{
  "model": "image classifier",
  "train_examples": 48750,
  "num_classes": 18,
  "patch_size": [2, 2],
  "loss": "cross_entropy",
  "residual_init": "zero_last",
  "lr": 0.0089,
  "momentum": 0.95,
  "batch_size": 128,
  "final_lr_fraction": 0.05,
  "warmup_steps": 110,
  "weight_decay": 0.08
}
Rows from block 2, named by matrix and row number. Each number is 500 + 50 x the weight over its row's rms, rounded and kept within 0 to 999. All counts start at 0. Numbers have three digits each. After the name is the row's rms in percent of the matrix's.
# pw1: token mixer expand (model.blocks.2.mixer.pw1.weight, 256x128), inputs 0-63
pw1.61 108:526450501518395540333526411546529430479449409459519510499550544455490575548548423503361397509492602500486520573468481557549548511562502451513510483427481441513524467545532459505451424500527435
pw1.62 117:433393556467470459425457475498478435550542429489578501457473511503551359501503530499475465512585505468498453589415565444530400592515476545508465557498490457454396516465514490572495476548509591
pw1.63 113:445500463495416522487568507487393580495526503587510465457611466533507496464467516532502329500475450464462570473497492542494456502395496433560494445502491428485470480481514454581512508493504516
pw1.64 110:571544587421446490578406495481502510485460544561510578593484504511497430488496458406510456431473550489482521480435550545553455480425403465520450508487640485440511571422588496489560391515495500
pw1.65 112:475461409517524479459519496464634519524473508451439448456555499445560509524447532518411507491435507499472473588463466451519415484499573492644484453421456518512590394567496522461510499463438410
pw1.66 110:509497475452523499498670550632501467554527439423510467481510510501579632501496587585522513486530491386427494547556477463502494435512536482531514486556529483620489493490605513481504446597498445
pw1.67 042:514473453487500508479480503578478498541526461603504494490508472507497520500541517411571490423553507404380418501444397518465507442493500508442422462356616468514550562434504445457545302440469478
pw1.68 016:500500500500500500500500315501500500410415500538501500500500500500499503500501333500500550500483500500500500500501503602500500500500505500523500499500501498497639501500500500500500501460500501
pw1.69 135:511465498513468575481481499491518540439552593537494496459501519468446634491498429504567443547482567471558424559539482469428445546458620518536490515490604485543504478413550482501534503526535490
pw1.70 096:445471475442482479576549520475509446524484496577566501450476506501522564489419533546502461500500491561499554569486673451559541492503438542474530487494487446472431447532501615478468440549553523
pw1.71 025:506502493500497500504480495499499497481448508592420434501507612499521433490500537535505498496532505499473509556501498502491511501459504539547504513479567441500491489484501500469495481411500456
pw1.72 064:498465448519550521588423507502500417540365494536449503474571523448486491469502510433351589488462497388502497502447527471466384511519499542545473447491524499475468533514490486409522408477530431
pw1.73 114:512493517515399517424565543486556471506473528608564474439498540530489564505435508444509556500467496508593409457386349591496536549548437504351502505440518508488424453456475542564484517550402546
pw1.74 039:496647363499450390407510477517499501503440499509497527503499500471496543486455503498503541655576566650504573504482507498486473473444517492466503503497470488534525498496506502500634502468494451
pw1.75 078:460537494542508465495529459437472507479453502497522497479553459585439546508428460551557498589613513326577545514464467562502518507485492524483521498519495571551350602521515532608495499505494545
pw1.76 078:418472496498446540532496528502470641422518410536407447507442392443535492498458516524479515434505629539503483455501545466498494569443505489498527511433427495502450527390500516564457530578573547
pw1.77 069:483542531563494452468534382499510589570570532489513498524498554585464465502555525543488504519490294479453527506452527594504501451452528465479569468495471504521409600520486511521500481508502545
pw1.78 075:593568536495472570480488388506481445532503470505457493495503531420503498512506515526492448506507522499537504541513547501466445522418493463517492426514460487531578505491501517524407544472564419
pw1.79 077:573475520518500543504484494512512501447509507387477547507481477589502393514455488504480589488637559541481510523535516458505427418572471583669365471439556498441504393489508529516530506508520538
pw1.80 072:507452442497479474541608499491563495443621561510506605446499432524531394406557555543428567524546474443487546388436487505467568519470541479539526615498618503594506399498517479463453524486503443
pw1.81 090:537508428467417599562503487461459521416383452495483538498567434567512582460512491480492484500506545498534503631323519542482435465528411481487602600482538512557493487462437496478511505489467504
pw1.82 077:473544509537501499507501445512587521462508535466501543459462475504589525598505452490503572500443596503571436477551413505509595462502455465526484588501387494638505451428539543404464515493486488
pw1.83 102:547549527559587443524435463454515475498431517575517497457539542515370543466527519494439537501495529562425505494501512462483475496494451491387563485514491502503473544510674475470550551575510374
pw1.84 031:492500519502514482524510497581500550503502476684449498440439505474495508515549471444478526536438471496459435566448494598512495570440541500403499492509494526481447644477607501530494492537493419
pw1.85 133:404488546423501483516544517470555570450531458512429548517469672570551456470461541455481472497502592550481447510477524464549502489479502487572438580528494461604486421419494401467472503519498510
pw1.86 072:477508561418521476483493505567526505490578478509529442484469630499508379451567445483492490537424516533504527450424472495496499571461503371500494546587469597585488496496444484502499562515553445
pw1.87 010:569507643500500500500500500494500488500500524515500500703525500500473500372500500500500500500500415500471500500500500498500500624500451500500500500500451500500500500500500500500356546187500500
pw1.88 083:433475537523509468402536583495455497565485517578592519495558552484420509506579448529595454484445446478386460461504401526494532547466478437395592478576469486484484569532503536503490499497386538
pw1.89 113:529498631588487553546593491462550558436554429542438464543536474594588535534556487503485493492437536548406502533439501588491499452458569463526588511486584504524503541523531378460465559521488500
pw1.90 105:568441536465551516499563474455644495423465501579531451477473449474509434484428513558425499518517465521463457578490534560487502602556542481548431502435503573441567491530531485533484463554440463
pw1.91 106:518482496439474456540476558521421501436448467457508517509497552555585402452550592444486575471616426461472499489363473510519509509449488494489502519401480500428459523480490540529552530515524537
pw1.92 121:473549589502464478457491505455521549394510459429559514392468557512423523540559471437525553502539501447496449489441527501501525477501609592506480574551504366583505401400473455514445586510429484
pw1.93 066:483505496602514503517575507510633508435509490493349496484528501518501377590437568501507637536378546507489444503412441519398506530328550455481476609548506408498454522430484533501486483514424475
pw1.94 131:457502513572462550417530537539500626455535525482440566494464486513569556483591411525537433503398556484439540542530402500434437403510567480554513438495499488551540465490512458426435463539543456
pw1.95 122:583442466528507515490478476579521443542455383470501455502472534455539551472524489542493494487617507507536514560554338434528466579485616406442483611428535461585491520515479505467477515543511572
pw1.96 117:483516482468447493479532501532483510497554492506592508560501486587530484580545588554642490577481523455458537422501420514472496470528503475491435491477488568414511502543421482506552499501464487
pw1.97 096:484482569503552553531472553411521513547547509557508458599463436500498506519495396476506549488477505506510498530522541541527575467472397467533466507497462522445569340588427484535497508485633494
pw1.98 116:531493520553532495561552475502513410423487473501570479428470523465507511578625575432423591412513563550611518491467476528536497520504542476451385486446499561533483519402405507502541569513511495
pw1.99 126:511512568552530533483538485526447435413452423537594487526585534490447450516571493493499489538533513539571528507464509453636396405496456402473497482483513562463477579477423479473502468471536547
pw1.100 112:538515557593493471514523535495531524448522500551479529449461469442418508430387404512505565497545512427504492477438470553504482499502472496501423528349472484486543543515584444471504536419477520
pw1.101 096:471518577480526435494486503495547527422465593459519468426540498473473506517567496559515541547478418493626466556553477515612495472488527500537673466534600541625413470544576420497472500481430536
pw1.102 146:573508517498539561501490533497550540532561505533442499537507527549523558464448504457543427499507610478526490446509499499437428481545535469504488458500552514553508555454566486484500570507515438
pw1.103 092:500472495530478451579448533511530530449494555450498489465528500426395517564530546508382505467432495466445581516534522566526510486620457535470561535544455557531441435458504456541512511393491465
pw1.104 129:497547446621559478550488411514510464426500471503478479498592467450579515640583531499488485560419502493515519583490545532517416511482476524507559567484510621494522526443485535460529640441496520
pw1.105 062:511547582497419516530418564541465443517469502479499461592479497578517490437457490562470520496456499477539453507582490569503492433396373589454451440470485516538588550531508436565463480484500495
pw1.106 011:472500500500500500500500500500500500439500500500500360500500500500369500500707500500500500500500500500544500500500500500500500500524475555500500586440500500439596500499500500500500500507501500
pw1.107 112:510428568418576543531474471442548545544448428422582520507451562503552486495470493544518468503415463446546515521461447522524555512493454419443575489495529455438520502416546518532488539502559497
pw1.108 101:472488459520495452603347623503437613457538552459526506548547457485499396431461488499482543413466511475458474447462474493538438524571528459386563452513505511553497462507486539583490590606464448
pw1.109 017:502461501498432509500498500500500500540456499502500500500516500501501500497489373501494407537500547284559501501500500499499470526500499500488500507496501499501309499384500497501501503491500501
pw1.110 008:500500500500500255500500500500500500500500500500500500500500395579500500500500500500500500500500500500500500500500500500500500500515500500543500500500500500500500486500500500500593500500500500
pw1.111 097:430470484419497497494464474393516505516511528597597390486519541510558609528499489522392460464448413477499498464497517500427503563445497485494444442506498501421509500512547604552546543571509542
pw1.112 108:464437511504573489543486522496487490533409512528451439516598492461349506383490563405592411499537502379437432577490552407499483483528504546574488463496544449499524512478535563526564523492489502
pw1.113 118:505525529468491485487560546452423435503489472428454492493475517509522475465485427496437440491490491418423484468508568426450478409524485480475591479492511529561497491502502496544652580464382509
pw1.114 093:527549549560512426504579522520418403461547556529500435544484436538461435511509496429524419486591437424465544485556462492496553455487527506498466493466422477536401522451496515490438514546534443
pw1.115 079:552497505500461442497446564534430551512493457492509459403525476492580469489440530576519488433537539501478543571480583490500526439330530597463512503519516551450517509462548504420532517505530514
pw1.116 098:565545627579501495535630540467390388529396556481404518471489501487468496496488516486485499587474416486515507579553469552550517609491541499651473419498492483475503533433435485572514486464551480
pw1.117 121:532526593453598491533686460537591438530588498516565476489470522553485496424522579526507476524557532577500474497554504509495454549527481590501554447445438458496520555534523449450458430538502533
pw1.118 063:493506529492501485455448485495522440533435459536516495539513530372562470472541453440551492509449470502514474586496497485504508384506458514481497499530542388475505503486549533499475490485458450
pw1.119 083:538515515568528573538508580503498577497547490517423416502512498412552455329503498479539489572505489496518504511441561609558411502595509479491498520468470459602548480481492484473497482483486465
pw1.120 130:505507488486515465517496504437518523544523433525533500560416566515494553525557458636498490498535547446365544544511575479509516515465438503430552457461495513569512515478486491431410487565465408
pw1.121 124:486477495524508490477483509444504457568518427563579464498567480509408531548427591457453499547498522535552420501515540543503575504472551553465508399436503505537565458507412437533581492504568569
pw1.122 033:511506376491452502452529514462500521418439509510499504443522479629515491506501566516540491432491513511483535559511502326495521459504522426517457571501500535494656493421513509564499470504405468
pw1.123 143:636452450523373489443575483533472542460506485435545502391583576505418522501425492488459465454605568491532546568495464525542505551470480501499510537499511514411564472537501497513556509458495494
pw1.124 075:445403457553556480551447466478630581507444473536514528475512483481523455506492549507457561429548521486439493428503503389550493501517519501443551471611504351516669468482527575450558575507510549
pw1.125 101:531416511437494560508573474412494470492592497566496569446461409536549530510419474533376552404585516603489552508492530489499578487493491506458506417496485455498487422445488449578533544582479505
pw1.126 097:464556604502496536510506526436506532467492537498572510474607502498484481391522486572514491582441624564500618457459540482494528518491523416406479547486580480387502526448487518605492500504475498
pw1.127 112:491521430396594500505466471510479472427498507484520445537593452470629525516416610403519522574448508608544469479533475540545467501460568504398492592466550552569465506488490541489368546502486589
pw1.128 061:511596557430494482518494525510406468511503511565556503490544628499386474415529442386521502506442547482519496541384539530477581500486496418438502482481504564493494521481543504502428466439406506
pw1.129 027:530515499501573522809673424537424476498510495468501482515500500379500439464519499482503459500510493488485494499504495476514501495436495500500519507500509563501501505562500488425460501658577499
pw1.130 069:455500535496550472450485498506394496500470498497459501449494391499512545493598502486497577558405463461489571552576501599484555490502523458457463503413433469495501496521632408536546447482497524
pw1.131 025:510505461472601515580500483487300540515581479677509475492483569493506499500500469462498506478552505472503471546484500498493525572504591505509491534487639508483498551482616555522498485502481564
pw1.132 021:535497468501712500614471504422496431500603514510502475453473464637501502502473468501500497501559502481552500499498499455470498507500500514499494500550501500500570497500504599500503498505420499
pw1.133 029:499533459555487404511498451567502406553538468500550502425536450462485487500518502467497439484586561453507511481512470500500488499500496455504576497434499498444446618588481501488493404483500500
pw1.134 122:390470526541532413553445441442544503567570459528538439510479500499546466514513496490559547521462510476431433471586480426513526507500633443492501584500488539518463461430424444486533658562467514
pw1.135 063:529586454501497587534607492458547505514538546513634612533506490478493535524430460553599437492670504570494529449457494505495501501537487466541491511589527478395515465544533504432486500529474482
pw1.136 039:457450459439499469497545490491472488530540599463509521509513517569519586624468495516514383651527445567623505604505512499513501505500466501422493504548495481475460486598494471479518499576518498
pw1.137 113:491451448492546529483507462543518462476484436484556500481532443500515590490608527545518514491442423579526605538560438646498426594514609501589530565432519490520479430440496512558496516628501541
pw1.138 131:463488459555524512500565477534554570450480448434531418471500464404460502510448491524519508581474433497498572577544491463540378543456501561585528478486507431454472401538438572550530540486454548
pw1.139 080:490533484434491505512426554430587472493531476467491507455502595451393445494518493520478472541537598430478529398470469536539341488466475594560530542516544467580454516553483491515587476529501576
pw1.140 111:464579504488479463501505465423452485470497561627576497513542434515443565511557458477494443506587497476494510449498442506617408521490450528498432513473507525528487491408473520452511456543495501
pw1.141 137:489523475473499565544565541442479501490506504522447489464535462471499559496512530461451444520548467411433479505427496503464440536449490490440495517499548625582680477558466615503600570509453502
pw1.142 021:500500500500501500500500589451500500425500500500500500494500500500500531500325500517500459385500500538500500500500495502500500500500500499494500500500500500500500600673500493500500500509492416
pw1.143 148:505592582489481431505359480453541509521505475517594539564500488431526513630443417425568411493438450616532611553477447550443438501509438494513489471479525505435502616517385500500436567580523474
pw1.144 120:479506414496481492490531471473501570459447538525490483543562483428576412490480521407417471514503431554493501476572480597387493534459455543632477548510459445597484344568559505569503518509470430
pw1.145 120:358493507496408460508479516427456484607407469432469578504490585501498408517520494495476541534467440474500444434499467475417508435576539500554541479490509474453518493450382423595563515532472515
pw1.146 119:494506634452505506544445505526422531540569546522419501424501535526549487540617535622579538508451393606423502472500506538415472455476424491441538420466492396498530528518526486404509575553477484
pw1.147 064:489547538586532536402516430510507528484412491497567506506497410505524499648481403421525397523502577474500417483498472536505500560415544532505558496478480509578495592499546490405512427556521486
pw1.148 114:511551495586497494544577449467523490490458502605454496416543381547485587558376483472437417449507404504480474541495477583566504587449467483452494495394420466502491506441525466504499565469413447
pw1.149 140:532422524556436445547527402516438510512522603559508502492641494471501600597465483574498463510506544586479589575404493502534497413498459518516483541445557490497495415501479561498476493495573394
pw1.150 102:492591520492416494458461511455505513466484511551523417478580519509372454556454538449440374482505457454499512496541606487603523486519516501487419480553571517487538523574421531533595409535482479
pw1.151 139:426532553607499569503515429499497601508482483510554426426590530459540461578503384508479413502464538568525516458472506499399404442499471453512503407536542542536543536409411531519511494482502559
pw1.152 080:474548522492512477515501465396459398492448527636625507548517471524522591500495489485615593595486479483503503498548554564501511474380476479561388498571578506555552570483573499602475533367468454
pw1.153 105:505483503396474502491541506487465452498457466527555458501473499511525532634488463527541524497477395530539469518530370454541467515427497525504532521435525460453469500542623482583491501565411502
pw1.154 126:504520525535542535500557492448517471426478485504498546545536476481529517486492479535511435470479626481508423539494460565445530456568497546372507600514561548618494561474515507486392598551485479
pw1.155 118:473541420500431507531507492474547545561573474485633513340481460492460469508560460565500499492485485508496599466517529551460491529456465566456406535499605444488470566512550550558321469516407484
pw1.156 008:500500500500512500500500500500502500500500500500643500500500500500500500500504500500500500500500500500500500500500515467500500622500500500511500500500500570500500500500271500500500500500500470
pw1.157 073:504472496520450468562480555573473467552599451487364517494514471543489488474443495406489524489503513482514507580424505528574507557549505527521502468429534492528505516424517528560559502531502520
pw1.158 112:442474534415405583463481533500430493534450591584496509378548487463543528553490519544498522480503556433525523460462497448427535417475482553462445489579503392561500461453416482607521559535526434
pw1.159 096:503500510496391514498543434551414514412530536469377562500530509504543486521493455515497601522451560525454550404493444439432506524564464524395522499456577507547514546469501480502411437548390499
pw1.160 104:522449457517566431482512552545454445495488491443501573407541528529479557528508534551498479430570461545478522498430334473529502557578482468579522413564489430483463435480396562484436456482540482
pw1.161 073:499578484627518483502510464510484491504430424559501442515514525500349505452409449495605506554515582418513566552522421490525502502517476489427492506429492483477501580383487538538599465431485498
pw1.162 094:501474503465497484540534508535433494558562495494457485500502511436514507406509494497459443568544507515464476567534551520525461534572476450535484554520484522537506447646566485512469530492415492
pw1.163 127:404506548584554473478604531455465528547500537578506541520413491307510510543472460446510494522470589499483469502477467487500510528514500530508460571494592517444517402458404449434565525500495464
pw1.164 101:498556565542440506501542505409429519496506455429594461602490443501406555507442472480521433377502461443389513478466471612535552569487428538485512540563497504481531499524534486435495425388546483
pw1.165 016:500500487500500500499501461500525500500477491414500500500523493500495501658500500540500488493500500500261500500500520495500500480500500500500500500500475500500494500412500501460500491621500218
pw1.166 041:462421508489500601516517461498491500431492495453499537357513480567485489497505603481471585498504565515501492448441565535485606542482563480548434617500501489494488499431496575360499520497595522
pw1.167 119:464502568484580517524452594444450486538523599504533506498513497496442531503469526505534503437533485483372505491495522468596438508417517529495496547538499572492444396422476494486591443405575552
pw1.168 044:495507450501501463530529518510493484498471494624385420493490401516668523493478482445512498438541528501548454452418496475601503549495570524556413492556544480506479582505509502456482507454560531
pw1.169 124:535511504483476504472432379438464573547512538467529539479511502439482423437502518379502582518485475544525493475515561486471535464482506559562640431539414428430503460496532482600542494534499555
pw1.170 098:515525537537476477495477593489512472491627476471461482521530507500489428542561523523322594483534519566416533480446553560485483538519521543480468549506524377440477446521593427508552531550530437
pw1.171 112:480447519490483552493543552552529477561404500539510481525514472470494551570483451504469462355550585494500581518584367464594517370592554500437500495529551515508579546477504505553438500474627445
pw1.172 079:497539505475425539452591509465459496538500459574583504424506533505575467402492541457500475479578500506499458586617512479605465485503436484437499582485403499526563528514399473494398572547556521
pw1.173 115:426540560570491515498625464528503547528487545564485453459572609500502488451534487406525466537470423498539495507502439500457474540518450480372560440483526528523465425510477455554444498506458480
pw1.174 128:397516486465490647405503505474465485392524538445522468456552458522524487441574546482583478511488626505498486448452513471551561515448604560404509529558553444531487519511514471531507486487315498
pw1.175 119:500506527441499419404476481489511486384493424445512419493522479513527477557506519539351452451440515520555515527514450490506411590459513519503534455460484460519598546510570527507408556524391508
pw1.176 166:409478488480489509519589435525456435555390419596450500494520432535499517523517456565441571467505487478391486526526522488461486574480489451505503474524508592526502490474491486534546475508516517
pw1.177 110:474423497504442467518516527487408527412561483453566485423546516476434575474453437518509535520451488499486552499501535562404494503464467443451511467510466487491469388442617511373505584443417434
pw1.178 124:486525585494469486513535395511535490547488480471511542486584652502562497477541412489496491534514543561543407603454513540485510428549461436530578594499458510426561476458491511453430549529506500
pw1.179 018:500461483500515631492498500510400478500516499504508509394501505500654498498503469503502502496501499502637502498498482363500506633508502502506506500493502500504500467708437545470355476501511698
pw1.180 121:516475466500500504503420499499445481438493501434442496501500493492423520639512475488462526459507592478598464616363491471539454516425477603529525524541514511497638481475496455490560509558485504
pw1.181 102:478577526514543459479448413638484549573451473459549528541539521518455500484510486518500462482506556473519479575501418517505608516408508417419666535457505386490470458503562488459460566403586448
pw1.182 111:415503485609546527514511522460423528519491569468501423508524540469500495471518447492529501586546560498489589590516449500548516444382570584368560617467501475522531541475422470518555541492528495
pw1.183 062:504476461562419547517485505490431558509499496500494504439444511497436543526553515489485549522394522420493532527390494470499503404509517380495389482496508414581420503503563543512449471635495503
pw1.184 131:458515498486577490495539520525534403512455560640522450495515556527471524509592488401583453517501523501529483464446510476547444494568549488527413474487472540514503453499414482455566502450540518
pw1.185 111:502527474535476505484501433472496476443499491485522556480579539507448398513504535523521530545555584500486550500601545498523542551558414492472570553370550482428528507548505438556419465479448385
pw1.186 114:530483476527522494604500467458506511508505547497504529480529480401404565473526502415465574424472582533543550521424514535489512525439424555562443515568471577447364376436500470482572508568496439
pw1.187 087:489451528442481577484502400513496493525446589550584486480459485501442460557552498596472474522512520539425505550495406479509557528506519426485559508491437494400574516527498443490500560457535515
pw1.188 087:603511490472500467514524390528510452473497497480529521538526403506483497509433441544378478495605505515541530490512559505439599498613484500514457492480531619408473471451553479511547494457473562
pw1.189 100:471579494418376411500503482519507516515458470516536417498415388466448526543492421434504545534491534513583576514472529440575531504472463506515565395574568544389500476550404544476489557508485378
pw1.190 108:534393573503518526498469436561541484499437511494401545467511458566504543480567438531464586500455468622393468409507442551494513517438547592491489451563433481435500495434469501457499566566566504
pw1.191 119:496563554471469481562459465470521508537453564537575468487545541449514532538442528623493439494488450535536514491451504513593512446580415473426570453622569449530448406525548518424487498502399538
pw1.192 130:534559495546498436478460447517539464462503484479532499497502518520575523505501476488461516547548478600576463529519453547488507502532531517507472493453568497664328596500447527433378447524528504
pw1.193 121:478473574499470507475530462512445466443500647513404493547537507526544560490489482480482624541514501505490578445467527485539497567529425516520485498496433505484475427469484328474483487456443397
pw1.194 022:632574325513488498496501498500521500365518495504483566506506485492502570600498533500418423486494492501497499503499480591498500470544502563491500500500500571499413517433508429499505555486512573
pw1.195 095:520486406499465507485500456541457544525464454496563482508445515511480485488496623512519480529429491494475421464480650493512457445510470442498492530537586523596484477498505432466614501498494458
pw1.196 114:472497496581470520489507472579476542497501391566531487500507463503527460558579520449482524515560508488466413541502420546534465502468448580393535437512510528475606598460527519485500550548493474
pw1.197 031:582394501492559499497495523490489497415517568474546517565483518501492489479503369503515498488509584510490348457500499555500499572449479502473487648448398497506580419427489560508508545503504553
pw1.198 075:479365561678496502525485492483500466498507452494510502549496537496462634546480499398466471461471431464438494509495532463525435482566524485516485498502499516543510456484475415519510407516397417
pw1.199 074:447492532502503523428520394539452539455498393517543537473511548461506578490511510500536515500537502478502514556454378468496518478496455446496428475492490496476490503376489502424420423454532506
pw1.200 012:501516500478500573500500492500500382500500500500500500500500500500500500500409500500500500500501500504500500500500500500512494500500198500500500500500493426500500687500500548500500500501500500
pw1.201 105:520558518509508516520439605474487557495548547427512549493645579460520540550445469533436432512493540497525504496443567539361482543534449420421499471615548446502585455444479448531600450459442497
pw1.202 090:500528490480518475516562561575590509467396466510462484476505565431435508503430510510499526487426497483511514547540565489499419472497431677510577482507608481492493534474461492542470526466482446
pw1.203 109:510494496557588456471527478563448500444522589512445566580573513488519490536495434488584494549401382475520511586459574537520489460464491512469489527502542513602472551539504479551456485469495486
pw1.204 079:494410571515515349511524553449505584561429486504488529478486536557498605496531391418558387482428496581502569520516472527502442497443446489480477614503471452462469497533471529537507535438495491
pw1.205 086:524389423452481482530466468509463445567526519519354439496466493459576476479508497538516413521542508536479506555420470433483457557466538544510488499433462526481499565395489462542534581463518491
pw1.206 096:523485592483489510493487439449542580475437509520456526523518562486500478475526483529518509488481505502611559496659586483508510499416496501476506482491583568460508509574429475472436482498418423
pw1.207 099:386449552497484513503615425575405531514456465521530439447497502404479520582493489491467480541500456483468523476565585457467518502521457492414561459496466463534500461511608504494395512508494405
pw1.208 126:436511519546469460466511493534517427458515545518466491520495438532521579463492430454500482547492547551618416487460438555504468502463512458496552526478512569502426434542422483566438390501501506
pw1.209 061:483507568434539491549498508498516544471499457473503469566454493490495504529541556611508657602515457516572466455444433432432495507472535584491533553555511469495487479554483492499514544435505462
pw1.210 092:468510440471505606452558452484525418468500484531422466464477441420466561504425487409481498506471633488570496500511520456504519412501493478679394401499489523436503588560509480479507520492641468
pw1.211 101:517462494486490511568412440490479562501495576446426462518499628518563430492536521497506491459604492588444535532499469394440449537629524515500474582489513551462492530446488518513604448495468501
pw1.212 103:457563549503527503525448507520496423536566472540469674546508470484428515578478450556483527401519527406447545542461478480504540528501526410453512467583501513506516508501528515574560524517587456
pw1.213 042:486507472503495510508475503489502548485526503439488496414532433465531494439501578563502614654516504479464499502522555542473495518507502481515481493579511437489632357496439514500473493501553362
pw1.214 050:407441443411535554464472621462495461500492446572509453438460488528558557511534474513501473514467527481507485450475494420500538473502497465535522508564501609513428526505540563515486545634388495
pw1.215 117:500521470511444521448550489476428451452369466567522477476525535405438544471454470503459518423424467499538496563379427510480400501544396531515488542517566583553489381498455510520522558592450562
pw1.216 074:387445432502513421587406529437504582419502552608404449554529501482488533458471494493495498501544498477629494497452489363532544577504509561529497464460539614457498551504552570499514501475483495
pw1.217 071:551394501502504507465435497430484490488498450435484500526477436516526479381458495505463507409534500501425569526487547455501498468513499538705487429358469535437522373461523505491542461455480471
pw1.218 083:426458482349476519468542538442474515492467465396490451469503497373597547572452527584586496544494519517518424549506556490583483478527462516572433563507511510544531497601498525582515467515461598
pw1.219 102:466426485491494394475358493524505500488493533376507495499516494514533395417506493487478322563488530508607514552484515523485496508493526526540459477514517518585474442549476475536482414523509533
pw1.220 101:481546488534575529513489524449502495571570512593526519515429514527504506391498429518408483489516480551408468503668443453438507510562402497491549516485510578501508452551499553455489486575498507
pw1.221 082:538479457443501498560409537452533494535546501435464486483507573545547499497496514558334516512491420499522483555478496477528507531549529595546423496499489449570558478478507530473507543602610514
pw1.222 083:525607449465517497545512574576544543515401500356549471619563460532513515513529466518416489508456501501586407526571537484486502486586533520481504545468501413426502429457491587564447557522452575
pw1.223 116:398504534433480486483488505473529605635544529521611371520435495517493502487451484363472565559527501539444548513527532514427459553535427528475522480429490497477493501467520513505515556537587517
pw1.224 166:440565575483576530404455522518407495479505489504501518477444499501502427506518520586489627495614418462492501526555343545596408500526500362499527472467512559501478494385500509488541462500443527
pw1.225 121:496576516400502487517486473486528530470397423504530514546506539558498534524447502403475477460446620505572504638520457546490534475454429496481515474508545522439515668412552485604522575503506419
pw1.226 040:401560461408429382512487595446516506436500409400497439501488463472509538492556502500444508455562642501614563483457502496534435488504384504497407501508500485501323523511597519502503512500504508
pw1.227 037:500497500500501571515508499516511500500461435500513473470509498497510497500467491453532623448397528437497426503506424485543487500476500427411520479373554501441513501731470462511482478510501515
pw1.228 126:482482590447482496530475401509480533496462517502482495523497540449492520464541505446534569565521501507441522523510465509522530495546430493493510573499644480571504528457476477421500532523483529
pw1.229 073:464451634482466486556496447567463517506502457568570444454463394509506476440414422508419518488467493481544535611405486520458476502491487547443617534458438477502458550483492486531562578510419502
pw1.230 040:514483582526585467501543514455530485407493501502505623482502499542372466496497620488496542464469495520475435508513608465508500579483448525501502579590504528593478502502473522510501462551501477
pw1.231 129:464395544504501570514610432552562547508573512584500561480474571511454552519571508509436520513472667510489457512496478563521509433482587503498508590507507450565448437430475488498459485584459531
pw1.232 103:524482453466533518549520594487454393495516521503387461496511534427437496501441535491556505585499517444580475510545478453504473509394337477554499449526509452570495482518495447560567459348472500
pw1.233 109:440450456499556587471610496440545516507454440498504444449440547458491504515499553526382555532481448536478581496462519449506439527594480556495401444450600467438565498521495502502388515519548516
pw1.234 038:470482502415511501390649526511551523565564516524495483532518476642535555482492499500336502461508414510516489504505546483556531492454487508498466483490488555466492570502544512530496512476576391
pw1.235 170:454538575503508532472609497582350494603594445528452487459545497507493503441597479447499430498449405490444520538501452536473458483514425417427478463568519473503404591616540510546412494546523464
pw1.236 130:494501490507473464544493455578573547495506517400549428505486602439425448526562481539510465585520545545545567521560554525516512457441510535505520525499543432507438411528439514496483493463424479
pw1.237 041:591503505454521495545504581503438497596514490507502555456501455624512497502518455566405488527502486498491500506547492505393540443502499560520494493507550377488500485361512518371531451466549402
pw1.238 118:567441522506460546463452478569583533484375510502518541527454556467488563585513477515457493428534427568532647472515527516537481474458511437609573585497519514430588535493497460481461483460561445
pw1.239 112:501498475593490490538447480527455521494548429327507520484452510505552429464481590564597546481493501453484504469481429568512437536532506508486535494548432452485472434558481481501550488549496477
pw1.240 135:492447493414615519512544600619557457561491515501562456540521508473481367527535521419431524464635466464461555480530378516493387497465461509544533580516537491485438518462510459621439497502587539
pw1.241 138:532391613470527422472491524580535419542445446525529496425556457516514495515482467460518498555565508500536550460466439543561530448504558555493485424517503436457426453394528493497498478525586506
pw1.242 111:438504446550479495412513488502492496461498503581379519514511506527500521519532492521459528470438608504503499557480520487680501476488503438577477469454477529399516523472455379518626650535522425
pw1.243 130:522441466516484504532497488502461499478521447528566492426450478432525538515542455452478421553581462528509491590645527569507504572447581561488499590481593467460534575539545565539463463497602505
pw1.244 094:491377475519524541493517512586520477403512519514393525526557500478526504496498491444366406440501560481542460508511438478553449463409427494400561495395447510482502548566494467551490428521512494
pw1.245 013:500503500460496686502498623493487352408500503585526497508490467494527501508487480500503601494496497501279499499499500513499500508500498540500502531440501499502705503501504503500501500571498426
pw1.246 039:495473513493495493508468457499535500467540464506572498501499536497472478560506497422448489542489498506603491543431503497579625521508503316385594421555530563405577506518547513551438509555497483
pw1.247 134:469495487466580543573543453498414479512456664482441467508518425537533584479497394435502430528492502503528430501502471518504449542544550427514587542393558580381502512378487518503515517523517497
pw1.248 139:474470496553630508522498373425398600532519489567411522540497515482441542463520489507423513495513569569488465646410521510472487515488484497505479420488500512568644494488462528465509628457495564
pw1.249 080:477467537517545558558513476482501525552504524532471541448515426538495503508557512418518497482675498437480496502480479526561503501495443476656513541395444484493486511507525570365493391530503534
pw1.250 131:505500591487481450486597453459548413481514476450527526557460647448526503558503552473474466418497465476491501390420530506462571433521444397581522517494520578561515457437601524478476592573616513
pw1.251 111:478455524507498338428517442484582520504531446586525441624486490618445494499448570507465492505536560474589514484499451535461475502481466501558490442507473426485519480495518536495598525435561492
pw1.252 134:478560499478494484457587483517500404592475414644460476479559561566495501453574368450534491546512462475539431533404509492569432568566525426481472541523536498550504516502501393515449465442583483
pw1.253 112:407423623451504552540509532578487534525430463501531458475525513483492509479507503486448486488509494473648504484535503589408505542395541429543458515506411439661511567479456525460484536497424513
pw1.254 106:556405458489549417523486500348590512415408500477554579570512451499518509500492513529482537463507620486503497498507577463591532453480570528619501511499479476484476388442464522435602514509500454
pw1.255 074:467526535445547454423483597490497529496491458514490456559465484515483522551494633530561550487512638400419557502505497488482416501572498498459506463533511490571535424494450497565492456410580499